A small audio embedding model, trained from scratch.
Training: 7800 steps, batches of 256, held-out accuracy 66%.
Rows from block 3 of a small audio embedding model, named by matrix and row number. Rows with one number belong to one neuron. Each number is 200 + 20 x the weight over its row's rms, rounded and kept within 0 to 999. All counts start at 0. After the name is the row's rms in percent of the matrix's.
Before each neuron's rows are labels from the 100 clips, of 14848, where the neuron reaches its highest value: "top examples" is what is common among them. Only what is clearly more common there than usual is listed. The data: acted Russian speech (Dusha). In brackets: how many of the 100, against the usual share in percent.
# fc1: MLP up (model.blocks.3.mlp.fc1.weight, 768x192), inputs 96-191
# fc2: MLP down (model.blocks.3.mlp.fc2.weight, 192x768, transposed), outputs 96-191

top examples: emotion: neutral (62 vs 35.4)
fc1.493,158,206,215,176,189,237,195,171,170,169,216,192,178,240,197,199,194,182,188,171,171,191,198,211,178,173,166,183,180,216,217,209,206,198,191,193,209,213,204,141,214,190,219,215,207,191,193,195,196,262,168,213,218,185,207,215,172,186,227,198,239,233,224,198,192,212,159,182,208,216,221,212,181,200,212,219,236,201,183,205,187,199,215,201,175,201,180,205,175,239,179,185,193,208,166,210,195
fc2.493,143,232,227,202,211,184,188,179,188,239,200,198,178,223,233,169,212,187,237,160,222,218,206,201,216,186,211,171,171,215,157,211,187,211,188,180,187,179,211,200,216,209,199,190,208,185,195,210,198,150,205,241,183,213,247,188,222,229,192,195,234,198,195,187,192,194,192,217,232,184,227,215,210,172,179,210,209,215,215,183,206,200,192,155,161,199,195,200,181,171,186,202,216,195,202,212,187

top examples: emotion: angry (77 vs 18.3)
fc1.556,084,223,177,216,192,204,181,229,171,193,204,197,185,174,178,212,228,183,198,188,185,209,176,231,212,201,161,193,204,224,184,213,218,192,210,189,187,192,174,224,226,192,171,197,220,190,199,177,200,214,204,174,211,216,154,220,175,237,192,188,224,198,171,186,175,234,185,215,171,207,177,180,216,204,206,181,204,196,185,173,241,180,216,194,194,231,223,179,193,183,218,190,226,188,164,215,207
fc2.556,086,227,210,168,210,216,179,160,205,173,221,191,234,228,191,208,212,187,176,179,205,175,176,185,179,207,190,184,214,173,210,202,193,244,192,213,200,247,199,222,198,192,209,233,198,190,237,197,193,202,225,246,145,196,196,234,192,222,183,229,220,191,182,191,211,198,181,181,228,205,178,205,206,194,185,186,219,193,203,225,194,205,228,214,210,223,182,216,194,191,201,228,201,199,196,204,223

top examples: emotion: positive (38 vs 18.5)
fc1.588,137,211,218,195,199,149,184,188,219,204,161,230,232,181,207,213,228,183,215,172,198,190,189,211,179,238,208,190,176,181,232,200,210,197,223,189,216,230,180,214,186,191,182,184,179,194,210,200,186,196,242,211,250,198,203,198,230,168,210,182,194,239,208,181,167,158,189,244,233,217,237,190,219,235,186,202,227,193,191,210,164,198,197,203,207,202,214,192,214,173,210,208,217,210,184,193,205
fc2.588,140,181,176,207,185,211,178,207,206,202,200,186,217,216,178,197,174,216,210,192,208,214,251,202,206,221,213,222,198,176,202,187,189,161,224,205,192,200,194,183,160,233,180,220,214,174,214,146,209,228,206,168,176,205,211,221,196,209,167,184,199,198,202,179,212,217,216,187,174,200,180,162,193,199,203,219,215,213,182,208,231,175,218,167,184,226,209,181,207,155,206,174,225,207,208,158,192

top examples: emotion: sad (62 vs 27.8)
fc1.347,125,194,206,165,206,189,190,208,201,181,183,195,187,205,185,229,224,201,184,192,194,231,202,159,196,186,201,202,239,190,209,175,208,188,229,194,210,234,206,218,191,199,230,194,187,190,194,179,178,224,217,193,210,196,226,159,219,190,179,225,207,199,221,214,191,199,226,228,188,210,185,150,201,195,250,227,187,199,212,221,191,187,187,208,202,223,188,188,204,188,195,196,190,185,202,187,209
fc2.347,117,212,227,227,227,221,228,199,158,222,188,179,202,190,219,237,197,203,174,205,192,204,188,200,191,208,194,213,229,191,192,190,201,187,195,181,203,228,168,205,215,207,182,186,215,192,196,179,167,162,166,196,229,221,196,218,192,158,203,212,196,173,141,180,219,226,203,219,167,187,219,171,190,213,214,189,189,194,197,203,167,223,206,226,224,199,191,197,192,200,194,169,206,227,185,222,188

top examples: emotion: positive (93 vs 18.5)
fc1.600,081,196,204,209,207,222,183,197,201,203,191,181,217,180,218,144,208,192,194,202,188,197,201,219,192,189,200,178,172,197,196,168,166,189,207,227,223,179,162,233,213,169,209,199,157,168,162,187,163,183,217,170,228,161,200,186,220,207,201,185,199,174,199,215,196,205,198,203,195,212,171,217,214,231,205,200,212,168,198,243,196,226,217,227,183,209,193,165,198,200,208,223,221,230,186,211,187
fc2.600,069,204,227,204,211,218,218,210,175,188,174,180,193,200,209,185,175,185,229,232,180,197,198,199,185,190,203,196,205,222,202,204,202,181,182,171,200,225,169,178,152,218,195,193,190,218,223,232,194,225,195,199,243,184,191,193,210,218,199,223,174,208,163,198,207,223,188,220,184,153,192,187,170,193,206,195,213,199,199,173,180,199,195,189,214,188,236,225,221,170,160,203,177,201,220,208,226

top examples: emotion: neutral (63 vs 35.4)
fc1.306,142,197,207,215,198,184,201,178,221,219,213,208,184,240,209,178,205,223,206,211,192,251,223,195,207,192,191,181,179,192,226,214,215,178,193,203,205,211,220,230,172,177,192,212,227,219,181,207,225,223,201,196,200,188,262,209,215,220,188,187,188,188,233,191,212,152,205,188,212,180,197,190,190,191,196,239,178,234,207,245,230,204,226,200,219,215,198,188,170,222,209,191,209,178,199,205,193
fc2.306,126,206,212,215,161,226,197,212,201,189,189,200,192,194,211,200,154,204,174,189,226,227,210,200,191,190,222,208,195,188,215,191,209,198,191,225,195,179,211,179,204,176,203,222,234,218,181,223,174,198,196,204,211,202,220,185,228,165,204,228,201,181,214,200,232,232,228,198,220,211,187,227,198,202,190,198,170,206,208,185,189,194,184,179,227,186,210,210,215,167,201,241,164,249,198,218,235

top examples: emotion: positive (40 vs 18.5)
fc1.704,046,182,208,200,208,171,184,173,170,204,181,202,213,193,187,173,225,207,197,149,197,213,196,177,185,212,212,197,176,211,212,153,207,206,148,198,197,220,207,200,202,233,223,199,202,188,204,198,174,230,220,205,259,195,200,184,177,176,225,201,208,171,161,200,217,192,208,225,195,206,178,212,214,212,188,161,198,143,187,227,215,174,192,202,213,206,212,236,172,178,224,222,227,175,207,194,194
fc2.704,047,205,182,192,176,204,206,215,182,192,205,204,214,217,195,158,187,174,226,208,197,152,185,222,185,155,198,225,227,201,186,201,221,190,202,173,219,183,218,151,200,182,200,177,203,193,204,222,227,192,156,202,159,199,171,220,218,222,185,241,191,187,206,206,216,209,241,215,169,208,190,193,205,189,202,180,186,185,188,186,199,203,256,192,191,176,179,160,210,216,202,211,207,197,234,241,233

top examples: emotion: positive (41 vs 18.5)
fc1.40,112,194,189,212,173,246,190,182,172,219,198,200,197,180,217,177,224,177,205,228,200,179,210,232,198,192,227,182,199,195,224,180,160,194,215,196,194,179,173,216,208,168,202,210,182,189,194,157,192,157,193,200,219,182,179,180,187,215,224,191,186,186,231,215,199,215,206,221,205,221,213,200,241,209,186,202,214,208,184,228,216,200,159,159,190,203,222,183,189,188,201,251,208,211,193,199,181
fc2.40,107,236,224,168,192,200,238,194,204,184,195,255,180,175,190,141,198,208,230,198,201,154,188,160,189,215,210,199,190,208,239,202,220,200,230,167,180,205,191,198,169,199,183,217,223,209,204,209,210,209,212,189,253,187,200,213,191,191,204,196,201,196,254,176,198,194,202,191,196,226,214,218,213,210,204,205,194,188,189,218,203,190,202,206,229,220,206,201,226,189,190,154,208,187,223,194,174

top examples: emotion: angry (41 vs 18.3)
fc1.351,106,209,164,225,219,198,204,179,205,172,209,209,217,206,211,209,206,176,217,212,221,200,181,191,190,172,205,220,212,183,155,191,233,232,233,205,195,214,168,202,216,211,235,209,199,212,213,194,188,185,192,226,210,180,179,170,192,220,203,189,223,213,193,192,217,226,223,181,205,223,201,217,207,190,191,184,161,181,233,189,223,219,191,205,165,206,179,241,213,228,227,188,199,223,238,232,198
fc2.351,110,197,190,195,165,181,190,191,194,170,183,210,238,173,219,171,220,217,232,239,200,188,252,221,205,207,202,164,223,195,209,226,196,228,195,215,223,195,197,208,193,243,142,202,184,197,189,168,213,208,174,177,242,202,213,203,202,163,220,182,183,200,194,185,178,211,184,222,233,199,188,172,227,195,199,203,182,189,173,214,183,171,218,211,179,189,171,202,200,185,213,210,182,192,183,213,200

top examples: emotion: positive (41 vs 18.5)
fc1.477,092,197,176,186,208,204,197,211,164,207,218,235,222,219,215,169,190,216,227,221,182,183,188,251,188,206,195,159,189,224,176,207,197,231,205,209,234,182,202,201,228,195,171,229,199,161,161,154,181,166,195,215,213,181,163,220,208,202,198,218,162,215,208,195,220,215,192,211,180,163,193,217,227,202,227,227,214,192,191,237,188,238,211,209,176,197,167,164,210,209,227,211,200,229,203,198,180
fc2.477,078,234,180,181,180,226,249,200,232,188,174,210,205,190,209,183,209,174,216,261,195,201,192,188,238,229,213,179,178,219,216,206,221,213,197,233,175,191,220,193,178,196,223,209,198,217,233,227,202,198,199,186,218,196,200,194,171,231,245,202,218,228,234,180,210,201,220,224,179,200,194,196,223,171,173,214,211,201,152,189,205,224,203,211,190,201,219,237,199,191,198,173,199,201,216,203,218

top examples: emotion: angry (61 vs 18.3)
fc1.159,107,187,172,196,179,201,175,209,197,218,172,175,230,214,198,195,223,208,205,192,208,189,167,188,201,181,188,195,203,212,187,204,204,207,163,239,224,199,183,204,193,197,177,200,203,205,212,189,223,219,153,173,166,205,198,182,235,192,177,204,240,185,193,193,153,203,213,202,210,208,209,177,210,159,234,190,183,243,176,232,205,190,214,191,205,179,214,199,231,203,193,201,194,194,203,226,197
fc2.159,110,209,198,198,184,203,220,189,228,216,206,204,232,200,204,162,242,206,193,210,198,223,198,192,192,200,200,223,188,196,174,184,203,197,175,214,206,202,225,198,226,213,173,221,217,223,176,209,192,182,232,178,178,278,188,204,228,183,206,221,171,205,235,227,233,224,237,209,185,197,203,182,211,187,209,193,240,184,176,165,217,195,226,197,226,217,178,177,209,216,207,212,209,211,233,207,185

top examples: emotion: neutral (63 vs 35.4)
fc1.364,104,164,207,200,221,212,186,176,212,192,240,173,190,189,186,149,199,204,226,187,226,196,215,236,172,189,198,228,186,201,216,193,233,202,214,218,173,195,221,214,208,208,169,196,237,222,192,204,212,225,211,197,157,206,189,200,191,206,176,181,188,207,158,215,247,222,235,193,230,195,222,193,212,197,174,228,225,183,237,186,175,185,181,218,222,205,183,247,223,180,163,206,196,188,190,201,212
fc2.364,099,177,239,206,234,189,216,221,184,185,209,181,163,153,129,220,207,209,204,213,206,222,189,199,179,190,189,217,189,191,227,191,198,179,220,217,194,207,221,198,194,191,210,216,152,220,181,181,210,182,207,170,195,188,194,187,192,193,208,177,197,177,172,214,171,185,197,168,195,177,202,219,195,190,183,199,173,219,186,222,200,203,199,179,158,166,237,212,203,228,230,198,191,191,205,155,201

top examples: emotion: positive (79 vs 18.5)
fc1.330,123,246,218,216,223,172,172,213,221,198,225,199,214,215,195,150,180,218,222,183,190,205,193,202,198,214,186,194,191,200,184,200,205,225,217,220,218,180,204,184,211,190,188,181,147,220,185,196,216,197,219,232,208,201,179,218,241,179,213,196,213,188,203,200,190,205,216,152,241,200,176,208,205,236,205,212,184,181,184,218,170,222,202,202,163,227,170,179,202,190,202,187,219,191,181,212,200
fc2.330,113,172,187,193,224,206,241,216,191,168,214,177,205,195,166,157,216,202,207,225,192,207,196,200,223,185,192,201,195,210,222,176,197,171,196,175,178,203,199,182,198,228,210,200,161,206,226,177,180,214,174,173,202,209,207,218,194,234,230,231,188,199,201,173,221,181,157,236,177,194,202,192,221,175,217,203,228,214,197,221,166,219,184,218,243,209,190,228,227,160,193,238,176,175,222,193,199

top examples: emotion: angry (45 vs 18.3)
fc1.227,086,180,233,221,201,213,175,177,157,171,176,207,198,237,197,213,206,198,224,192,211,203,204,228,185,181,220,224,164,215,182,216,215,232,246,237,192,132,210,184,200,187,205,207,212,201,225,241,232,198,184,195,184,160,177,236,176,194,213,212,225,211,195,213,183,215,208,187,188,197,208,232,198,173,218,196,201,222,203,190,218,165,171,193,206,200,194,209,191,213,206,227,201,196,187,181,206
fc2.227,094,240,176,163,201,200,200,200,222,220,167,190,248,200,220,233,226,247,193,178,197,214,200,213,199,203,185,181,172,177,211,204,202,210,204,241,194,215,216,194,188,249,169,231,189,181,194,182,216,180,184,192,195,204,164,218,189,235,199,152,172,238,210,229,206,184,210,200,184,194,242,178,178,183,218,186,172,220,202,194,221,199,210,228,183,205,180,239,235,199,185,220,182,188,184,182,188

top examples: emotion: positive (46 vs 18.5)
fc1.510,136,185,199,204,213,163,189,234,212,216,199,211,217,211,215,176,214,195,207,166,182,191,193,173,175,208,214,170,168,216,188,187,192,207,197,198,172,212,222,213,237,218,191,189,208,209,226,240,215,212,150,200,161,239,201,182,163,228,207,207,211,211,184,183,217,201,199,212,239,201,211,190,211,185,244,215,193,196,219,155,176,194,251,211,197,182,195,219,195,204,191,205,206,191,191,214,189
fc2.510,134,221,201,213,207,206,219,232,189,174,198,186,176,203,204,155,253,209,188,194,212,219,219,201,196,226,168,220,190,196,235,193,211,195,197,184,205,216,196,212,206,171,246,175,224,225,220,200,224,256,254,230,204,181,158,166,208,203,205,170,197,192,202,219,195,196,170,178,230,202,203,191,218,189,190,199,192,230,176,206,185,178,175,171,192,196,206,198,194,232,209,179,201,187,203,204,205

top examples: emotion: neutral (63 vs 35.4)
fc1.161,151,170,221,156,199,214,172,216,190,219,226,194,193,160,199,193,242,224,182,200,184,206,182,210,192,179,211,222,243,216,199,228,194,227,204,178,186,194,197,210,226,195,135,216,197,207,224,169,189,189,233,193,222,201,205,219,204,192,178,194,193,183,204,213,220,204,225,215,203,202,187,175,206,231,226,182,164,204,236,183,191,174,188,178,249,195,193,190,167,219,219,179,179,220,215,226,189
fc2.161,144,211,191,198,160,181,191,211,166,215,169,198,178,235,212,187,212,178,203,254,182,189,186,189,215,175,192,193,206,188,214,182,187,216,223,209,188,226,196,206,194,197,221,184,240,241,193,186,210,205,196,186,194,210,186,178,191,213,223,193,222,186,226,196,210,190,188,212,215,233,200,198,229,149,204,202,175,189,205,213,187,197,200,185,179,199,172,152,183,179,192,206,222,185,198,225,206

top examples: emotion: positive (88 vs 18.5)
fc1.418,115,175,194,198,226,192,188,181,203,235,201,230,195,194,189,208,224,195,206,185,199,186,195,161,182,235,187,195,164,218,186,150,210,201,193,211,196,202,202,167,178,230,222,171,200,231,169,230,202,194,213,207,192,178,226,209,190,207,203,186,177,199,176,206,193,183,171,212,191,220,188,178,191,201,207,207,204,185,211,215,247,197,203,197,159,176,196,206,186,184,218,209,197,200,180,193,200
fc2.418,116,202,190,202,182,232,193,222,190,207,218,224,226,219,217,178,206,187,211,167,219,196,179,180,218,158,201,209,176,204,215,208,192,201,176,242,211,208,208,181,218,206,209,191,202,224,207,199,201,201,187,177,214,187,195,225,170,209,193,227,182,216,189,225,179,209,217,244,206,186,190,178,201,188,235,167,187,199,183,177,207,171,206,172,180,197,179,178,223,192,207,189,184,166,204,243,203

top examples: emotion: neutral (60 vs 35.4)
fc1.617,086,216,151,228,213,184,199,219,172,201,218,199,199,165,205,249,211,210,173,204,174,221,206,221,177,210,232,188,233,246,151,234,204,179,171,205,178,219,207,222,226,212,151,220,180,231,169,195,210,197,191,232,186,217,178,192,186,187,203,232,170,169,182,187,201,197,214,195,184,242,180,205,234,205,173,209,170,211,211,211,178,200,187,169,193,195,212,213,199,214,216,216,206,175,206,230,162
fc2.617,092,174,192,177,218,210,222,211,184,207,202,201,171,184,168,168,184,214,182,200,177,205,170,214,176,222,211,201,197,203,222,200,211,185,225,214,218,176,170,199,186,213,192,192,219,219,242,177,227,238,198,182,199,181,193,178,210,218,245,199,206,159,193,219,209,210,193,176,232,204,206,200,207,192,204,185,189,207,262,204,189,175,229,243,212,215,176,205,210,182,201,222,193,191,223,196,190

top examples: emotion: positive (57 vs 18.5)
fc1.593,121,223,202,248,183,193,181,191,209,185,212,195,171,218,252,215,216,188,188,236,218,208,200,205,173,195,237,225,203,163,162,221,196,205,169,215,170,166,237,169,191,199,174,202,180,189,226,158,205,178,202,204,201,177,191,222,190,187,230,191,246,196,226,254,160,212,190,210,210,201,173,194,200,209,206,197,166,212,187,205,205,190,172,190,196,195,209,219,202,162,230,200,193,237,202,215,159
fc2.593,128,188,148,193,208,179,225,219,187,209,201,218,187,200,221,155,230,194,220,223,209,208,203,167,212,161,224,218,185,197,242,212,216,202,209,183,203,191,213,178,195,188,207,199,189,213,174,150,208,228,200,204,178,175,185,194,230,192,175,178,180,199,210,184,212,235,165,184,196,190,191,186,197,191,210,178,240,225,214,196,184,221,201,207,170,207,195,236,192,250,179,156,204,211,187,170,227

top examples: emotion: neutral (63 vs 35.4)
fc1.134,129,180,193,173,254,163,194,199,219,187,211,189,220,184,197,159,217,214,186,184,209,192,191,214,163,201,199,200,221,201,209,190,193,200,179,178,194,200,233,202,215,195,174,163,207,213,219,224,210,227,221,208,152,198,182,203,175,201,188,199,215,192,148,208,208,222,175,223,197,212,231,207,206,224,191,209,218,212,221,185,166,206,186,207,212,166,168,208,210,187,177,184,188,170,197,213,228
fc2.134,124,171,201,212,214,205,192,203,201,174,214,212,209,199,156,200,223,247,203,177,224,214,199,221,216,227,212,232,211,180,177,210,217,187,182,186,200,162,197,209,200,188,212,199,179,204,219,196,204,171,203,200,198,184,195,175,197,188,216,181,224,211,218,211,167,176,205,199,193,177,239,189,197,166,203,185,176,219,181,217,177,208,202,198,160,195,207,206,224,193,224,219,206,205,224,202,212

top examples: emotion: neutral (69 vs 35.4)
fc1.85,105,206,210,204,171,234,221,193,184,169,200,219,231,180,191,203,202,235,239,232,226,217,220,184,203,168,192,221,260,203,205,210,201,213,186,185,174,206,249,178,204,207,165,174,203,188,206,193,211,200,201,204,199,226,196,207,203,216,186,232,192,209,210,205,178,206,196,206,206,201,198,141,190,222,215,168,205,185,201,181,238,235,229,170,206,209,203,186,161,207,192,238,204,187,206,209,203
fc2.85,106,168,176,220,211,234,243,215,175,178,216,197,200,182,230,220,179,239,178,175,200,228,180,164,203,167,193,215,184,221,168,204,193,212,194,209,203,225,228,190,195,145,214,176,194,203,212,178,191,182,197,193,237,209,196,195,196,188,212,160,211,198,215,223,201,200,190,223,191,186,199,202,196,202,193,222,184,170,211,220,210,186,190,208,158,239,207,217,240,197,190,204,222,211,167,207,166

top examples: emotion: sad (67 vs 27.8)
fc1.144,106,195,203,202,177,237,199,241,204,201,193,200,217,226,216,177,193,177,209,207,201,194,192,169,207,171,207,184,208,195,157,188,211,182,214,197,222,205,212,187,222,218,177,200,178,211,192,195,239,224,185,190,218,217,224,213,174,186,199,150,219,202,214,199,215,189,212,200,215,240,177,204,228,204,209,182,215,147,209,206,207,169,178,180,212,180,219,183,197,207,220,186,193,168,231,229,214
fc2.144,103,183,219,216,195,159,176,201,208,238,202,206,152,185,207,192,198,170,204,213,203,217,184,204,188,216,179,195,208,189,199,220,244,203,221,186,194,165,184,184,199,186,193,207,160,177,187,209,183,183,206,216,187,219,174,175,235,178,187,184,195,196,177,198,216,231,214,201,189,191,213,227,216,212,239,204,171,217,189,204,237,234,183,205,203,225,212,193,201,202,194,173,177,226,208,199,182

top examples: emotion: neutral (61 vs 35.4)
fc1.470,117,231,184,211,219,179,182,179,181,174,194,223,258,161,191,194,205,213,169,224,212,235,181,200,155,209,217,215,215,186,219,235,191,148,198,207,171,196,206,215,245,208,180,196,188,184,195,199,206,181,185,213,180,247,204,198,168,182,212,196,194,189,199,190,189,192,190,209,183,191,159,173,213,207,211,216,227,223,210,206,211,194,180,203,190,202,221,208,200,178,234,212,203,200,212,238,191
fc2.470,120,190,169,211,236,219,207,206,210,251,175,188,197,227,180,202,229,246,209,182,203,223,171,214,211,198,189,231,213,205,217,193,172,231,208,221,195,195,196,229,159,200,210,210,224,191,234,196,203,194,192,194,175,196,197,191,187,175,220,219,207,237,186,209,206,169,207,204,191,212,176,216,178,199,243,158,211,203,215,273,181,164,203,170,200,230,157,188,177,166,198,181,184,197,217,198,203

top examples: emotion: sad (59 vs 27.8)
fc1.595,133,175,191,180,180,188,190,155,219,157,201,157,206,194,191,195,221,211,182,192,203,170,206,218,191,217,217,211,193,188,212,208,221,178,218,192,182,202,184,200,193,201,193,211,178,193,183,161,182,214,181,137,210,212,172,199,149,186,218,218,207,221,165,219,201,211,206,198,207,166,198,211,214,234,199,199,181,221,179,221,193,227,246,220,228,203,197,190,210,176,244,174,196,192,180,198,225
fc2.595,127,205,216,207,187,195,153,194,236,199,198,199,193,229,212,214,187,192,197,178,219,178,222,200,163,213,213,177,212,209,234,200,179,186,195,196,215,230,166,203,221,220,206,189,195,182,181,211,175,208,213,155,179,210,212,172,223,222,184,213,225,204,204,227,172,219,201,189,208,236,198,184,180,203,168,189,190,195,225,204,198,242,153,221,200,179,227,150,165,195,188,189,201,162,172,199,203

top examples: emotion: neutral (61 vs 35.4)
fc1.692,112,177,224,242,189,241,190,193,213,222,205,237,203,238,208,203,192,198,183,212,208,180,194,183,193,170,196,209,206,203,178,191,192,176,203,194,208,193,232,233,214,183,189,193,211,183,206,193,219,238,201,208,226,236,216,206,189,221,177,155,184,195,204,189,171,191,243,202,177,186,184,207,213,245,198,186,197,202,194,205,204,204,181,226,258,189,208,221,217,198,194,186,189,161,205,172,204
fc2.692,110,196,211,191,197,199,187,192,186,264,195,228,185,190,200,241,172,191,189,210,208,199,196,224,225,183,207,258,191,181,195,211,218,179,212,190,219,187,221,205,183,167,159,182,205,176,214,211,217,195,199,185,217,180,159,199,245,197,180,184,176,198,177,161,201,199,203,186,214,203,208,216,215,173,211,202,217,200,213,216,170,216,197,185,207,179,201,170,213,233,210,169,184,203,221,177,211

top examples: emotion: positive (39 vs 18.5)
fc1.343,079,177,182,227,180,267,221,203,162,200,217,205,195,247,230,200,182,183,203,213,190,202,231,225,199,210,247,213,194,217,175,198,207,202,193,197,186,204,195,179,184,202,206,222,210,186,187,172,201,173,202,187,187,193,194,202,204,196,199,184,205,195,193,161,221,235,154,189,187,201,190,186,202,155,179,196,231,202,190,229,204,188,218,203,207,189,219,194,185,239,164,208,182,208,193,225,195
fc2.343,078,215,200,218,196,204,216,187,210,174,222,212,202,203,155,193,215,209,138,232,171,212,220,194,214,242,193,215,206,171,184,180,188,205,192,193,194,209,213,208,197,178,189,221,194,193,214,226,191,186,214,211,185,188,214,199,219,186,199,205,212,202,244,199,180,206,208,184,171,219,203,189,217,216,195,203,213,217,167,205,210,225,200,154,220,220,196,208,229,213,202,180,192,213,211,190,183

top examples: emotion: angry (53 vs 18.3)
fc1.370,073,170,214,154,174,167,154,204,170,200,203,235,207,210,172,199,211,175,172,185,199,191,202,233,189,193,191,199,203,216,180,221,211,193,224,195,193,202,180,211,179,182,188,205,212,231,227,225,209,194,162,185,207,202,170,194,238,209,189,195,198,195,206,212,158,237,215,175,214,193,201,167,221,230,214,212,194,212,190,166,204,202,213,198,216,183,230,205,229,177,181,172,173,188,175,203,206
fc2.370,075,158,192,208,227,239,212,170,159,192,204,185,210,247,187,188,203,181,181,188,189,243,229,177,184,201,178,219,217,202,170,200,221,196,224,213,190,227,215,185,185,202,172,233,201,225,204,240,188,180,220,250,192,242,189,186,215,203,189,205,220,194,175,225,204,253,206,204,212,240,201,195,247,199,205,231,205,203,182,199,230,176,205,197,178,201,216,182,207,174,199,175,221,201,206,219,169

top examples: emotion: neutral (66 vs 35.4)
fc1.109,123,193,201,183,219,162,206,222,229,199,207,192,207,215,214,210,187,199,199,195,218,216,209,183,187,235,199,206,181,228,182,221,182,193,194,168,186,220,187,251,186,194,203,202,215,177,196,210,222,226,181,208,160,183,214,218,203,206,159,206,169,163,190,222,192,215,168,224,180,201,174,232,173,181,174,227,179,209,141,175,204,174,212,187,196,181,163,193,192,213,205,198,227,193,196,200,178
fc2.109,118,203,218,205,221,187,205,169,214,167,156,194,199,205,190,174,232,172,199,222,208,180,224,196,232,212,202,210,197,215,204,198,197,191,173,170,211,201,165,189,195,201,189,186,205,208,193,221,205,181,173,223,184,189,206,165,174,185,219,205,201,198,202,218,221,207,132,217,172,218,183,232,210,222,202,197,192,195,174,193,177,221,192,176,214,194,189,186,224,208,200,202,177,188,225,192,197

top examples: emotion: sad (71 vs 27.8)
fc1.745,161,165,214,171,209,191,196,190,169,169,210,218,189,171,188,199,207,193,220,228,180,240,218,184,160,213,172,200,209,177,190,229,211,166,179,213,159,235,230,236,201,195,212,172,198,188,201,180,207,207,199,198,232,135,195,204,209,203,222,202,232,208,203,213,182,195,213,217,205,194,207,210,181,216,212,204,193,195,206,200,161,174,218,202,206,181,231,219,210,200,212,172,192,179,187,225,210
fc2.745,150,166,170,192,147,189,213,226,233,168,181,227,164,186,229,208,202,234,191,198,240,197,193,197,199,191,239,192,207,167,200,164,198,170,200,188,224,199,210,175,181,191,202,206,195,214,211,227,188,201,192,194,186,184,196,220,216,184,202,209,206,189,198,214,194,224,255,209,198,174,198,188,188,190,173,196,192,199,236,210,193,236,185,200,133,185,221,177,222,196,232,231,204,223,193,183,226

top examples: emotion: neutral (61 vs 35.4)
fc1.0,094,179,198,215,228,221,185,154,199,206,176,178,217,188,196,176,173,175,206,213,199,204,219,209,184,230,209,196,197,200,246,179,156,174,208,201,193,243,221,197,206,186,220,210,227,179,192,205,225,169,181,183,229,175,209,197,214,213,238,208,211,184,195,210,232,183,193,191,186,219,190,192,173,181,192,200,225,216,230,186,260,201,198,212,201,204,191,204,169,210,216,205,190,196,228,211,209
fc2.0,096,196,205,207,168,188,190,204,193,207,226,232,187,207,243,188,224,220,199,151,225,187,226,226,217,173,172,223,163,216,215,184,235,166,172,231,218,168,165,218,212,231,193,221,204,188,182,198,228,167,192,204,194,203,195,186,208,209,198,181,230,187,209,228,208,204,170,182,192,209,233,185,187,203,194,201,208,192,162,218,196,208,214,173,218,178,176,199,179,210,208,203,193,205,164,206,190

top examples: emotion: angry (60 vs 18.3)
fc1.728,113,234,166,237,203,217,218,213,187,220,188,165,225,226,175,158,177,193,209,191,192,208,193,205,216,209,169,194,227,245,228,208,219,204,217,202,236,161,179,199,211,194,161,208,214,217,193,211,172,200,196,198,219,195,193,178,210,211,181,214,165,168,186,182,237,214,202,200,189,190,203,216,206,160,199,198,209,190,207,205,189,196,201,202,212,219,207,171,237,225,219,209,208,206,197,222,207
fc2.728,113,236,187,165,204,199,213,177,237,199,213,207,226,214,221,152,195,191,206,174,215,219,227,202,170,191,212,194,219,206,197,204,213,218,173,248,150,237,202,200,222,212,211,170,168,181,250,207,180,190,212,212,189,201,175,197,202,200,198,205,175,183,179,208,201,205,214,217,197,194,200,224,207,211,178,201,198,193,187,190,171,201,217,222,186,213,182,200,193,238,216,218,194,186,260,203,187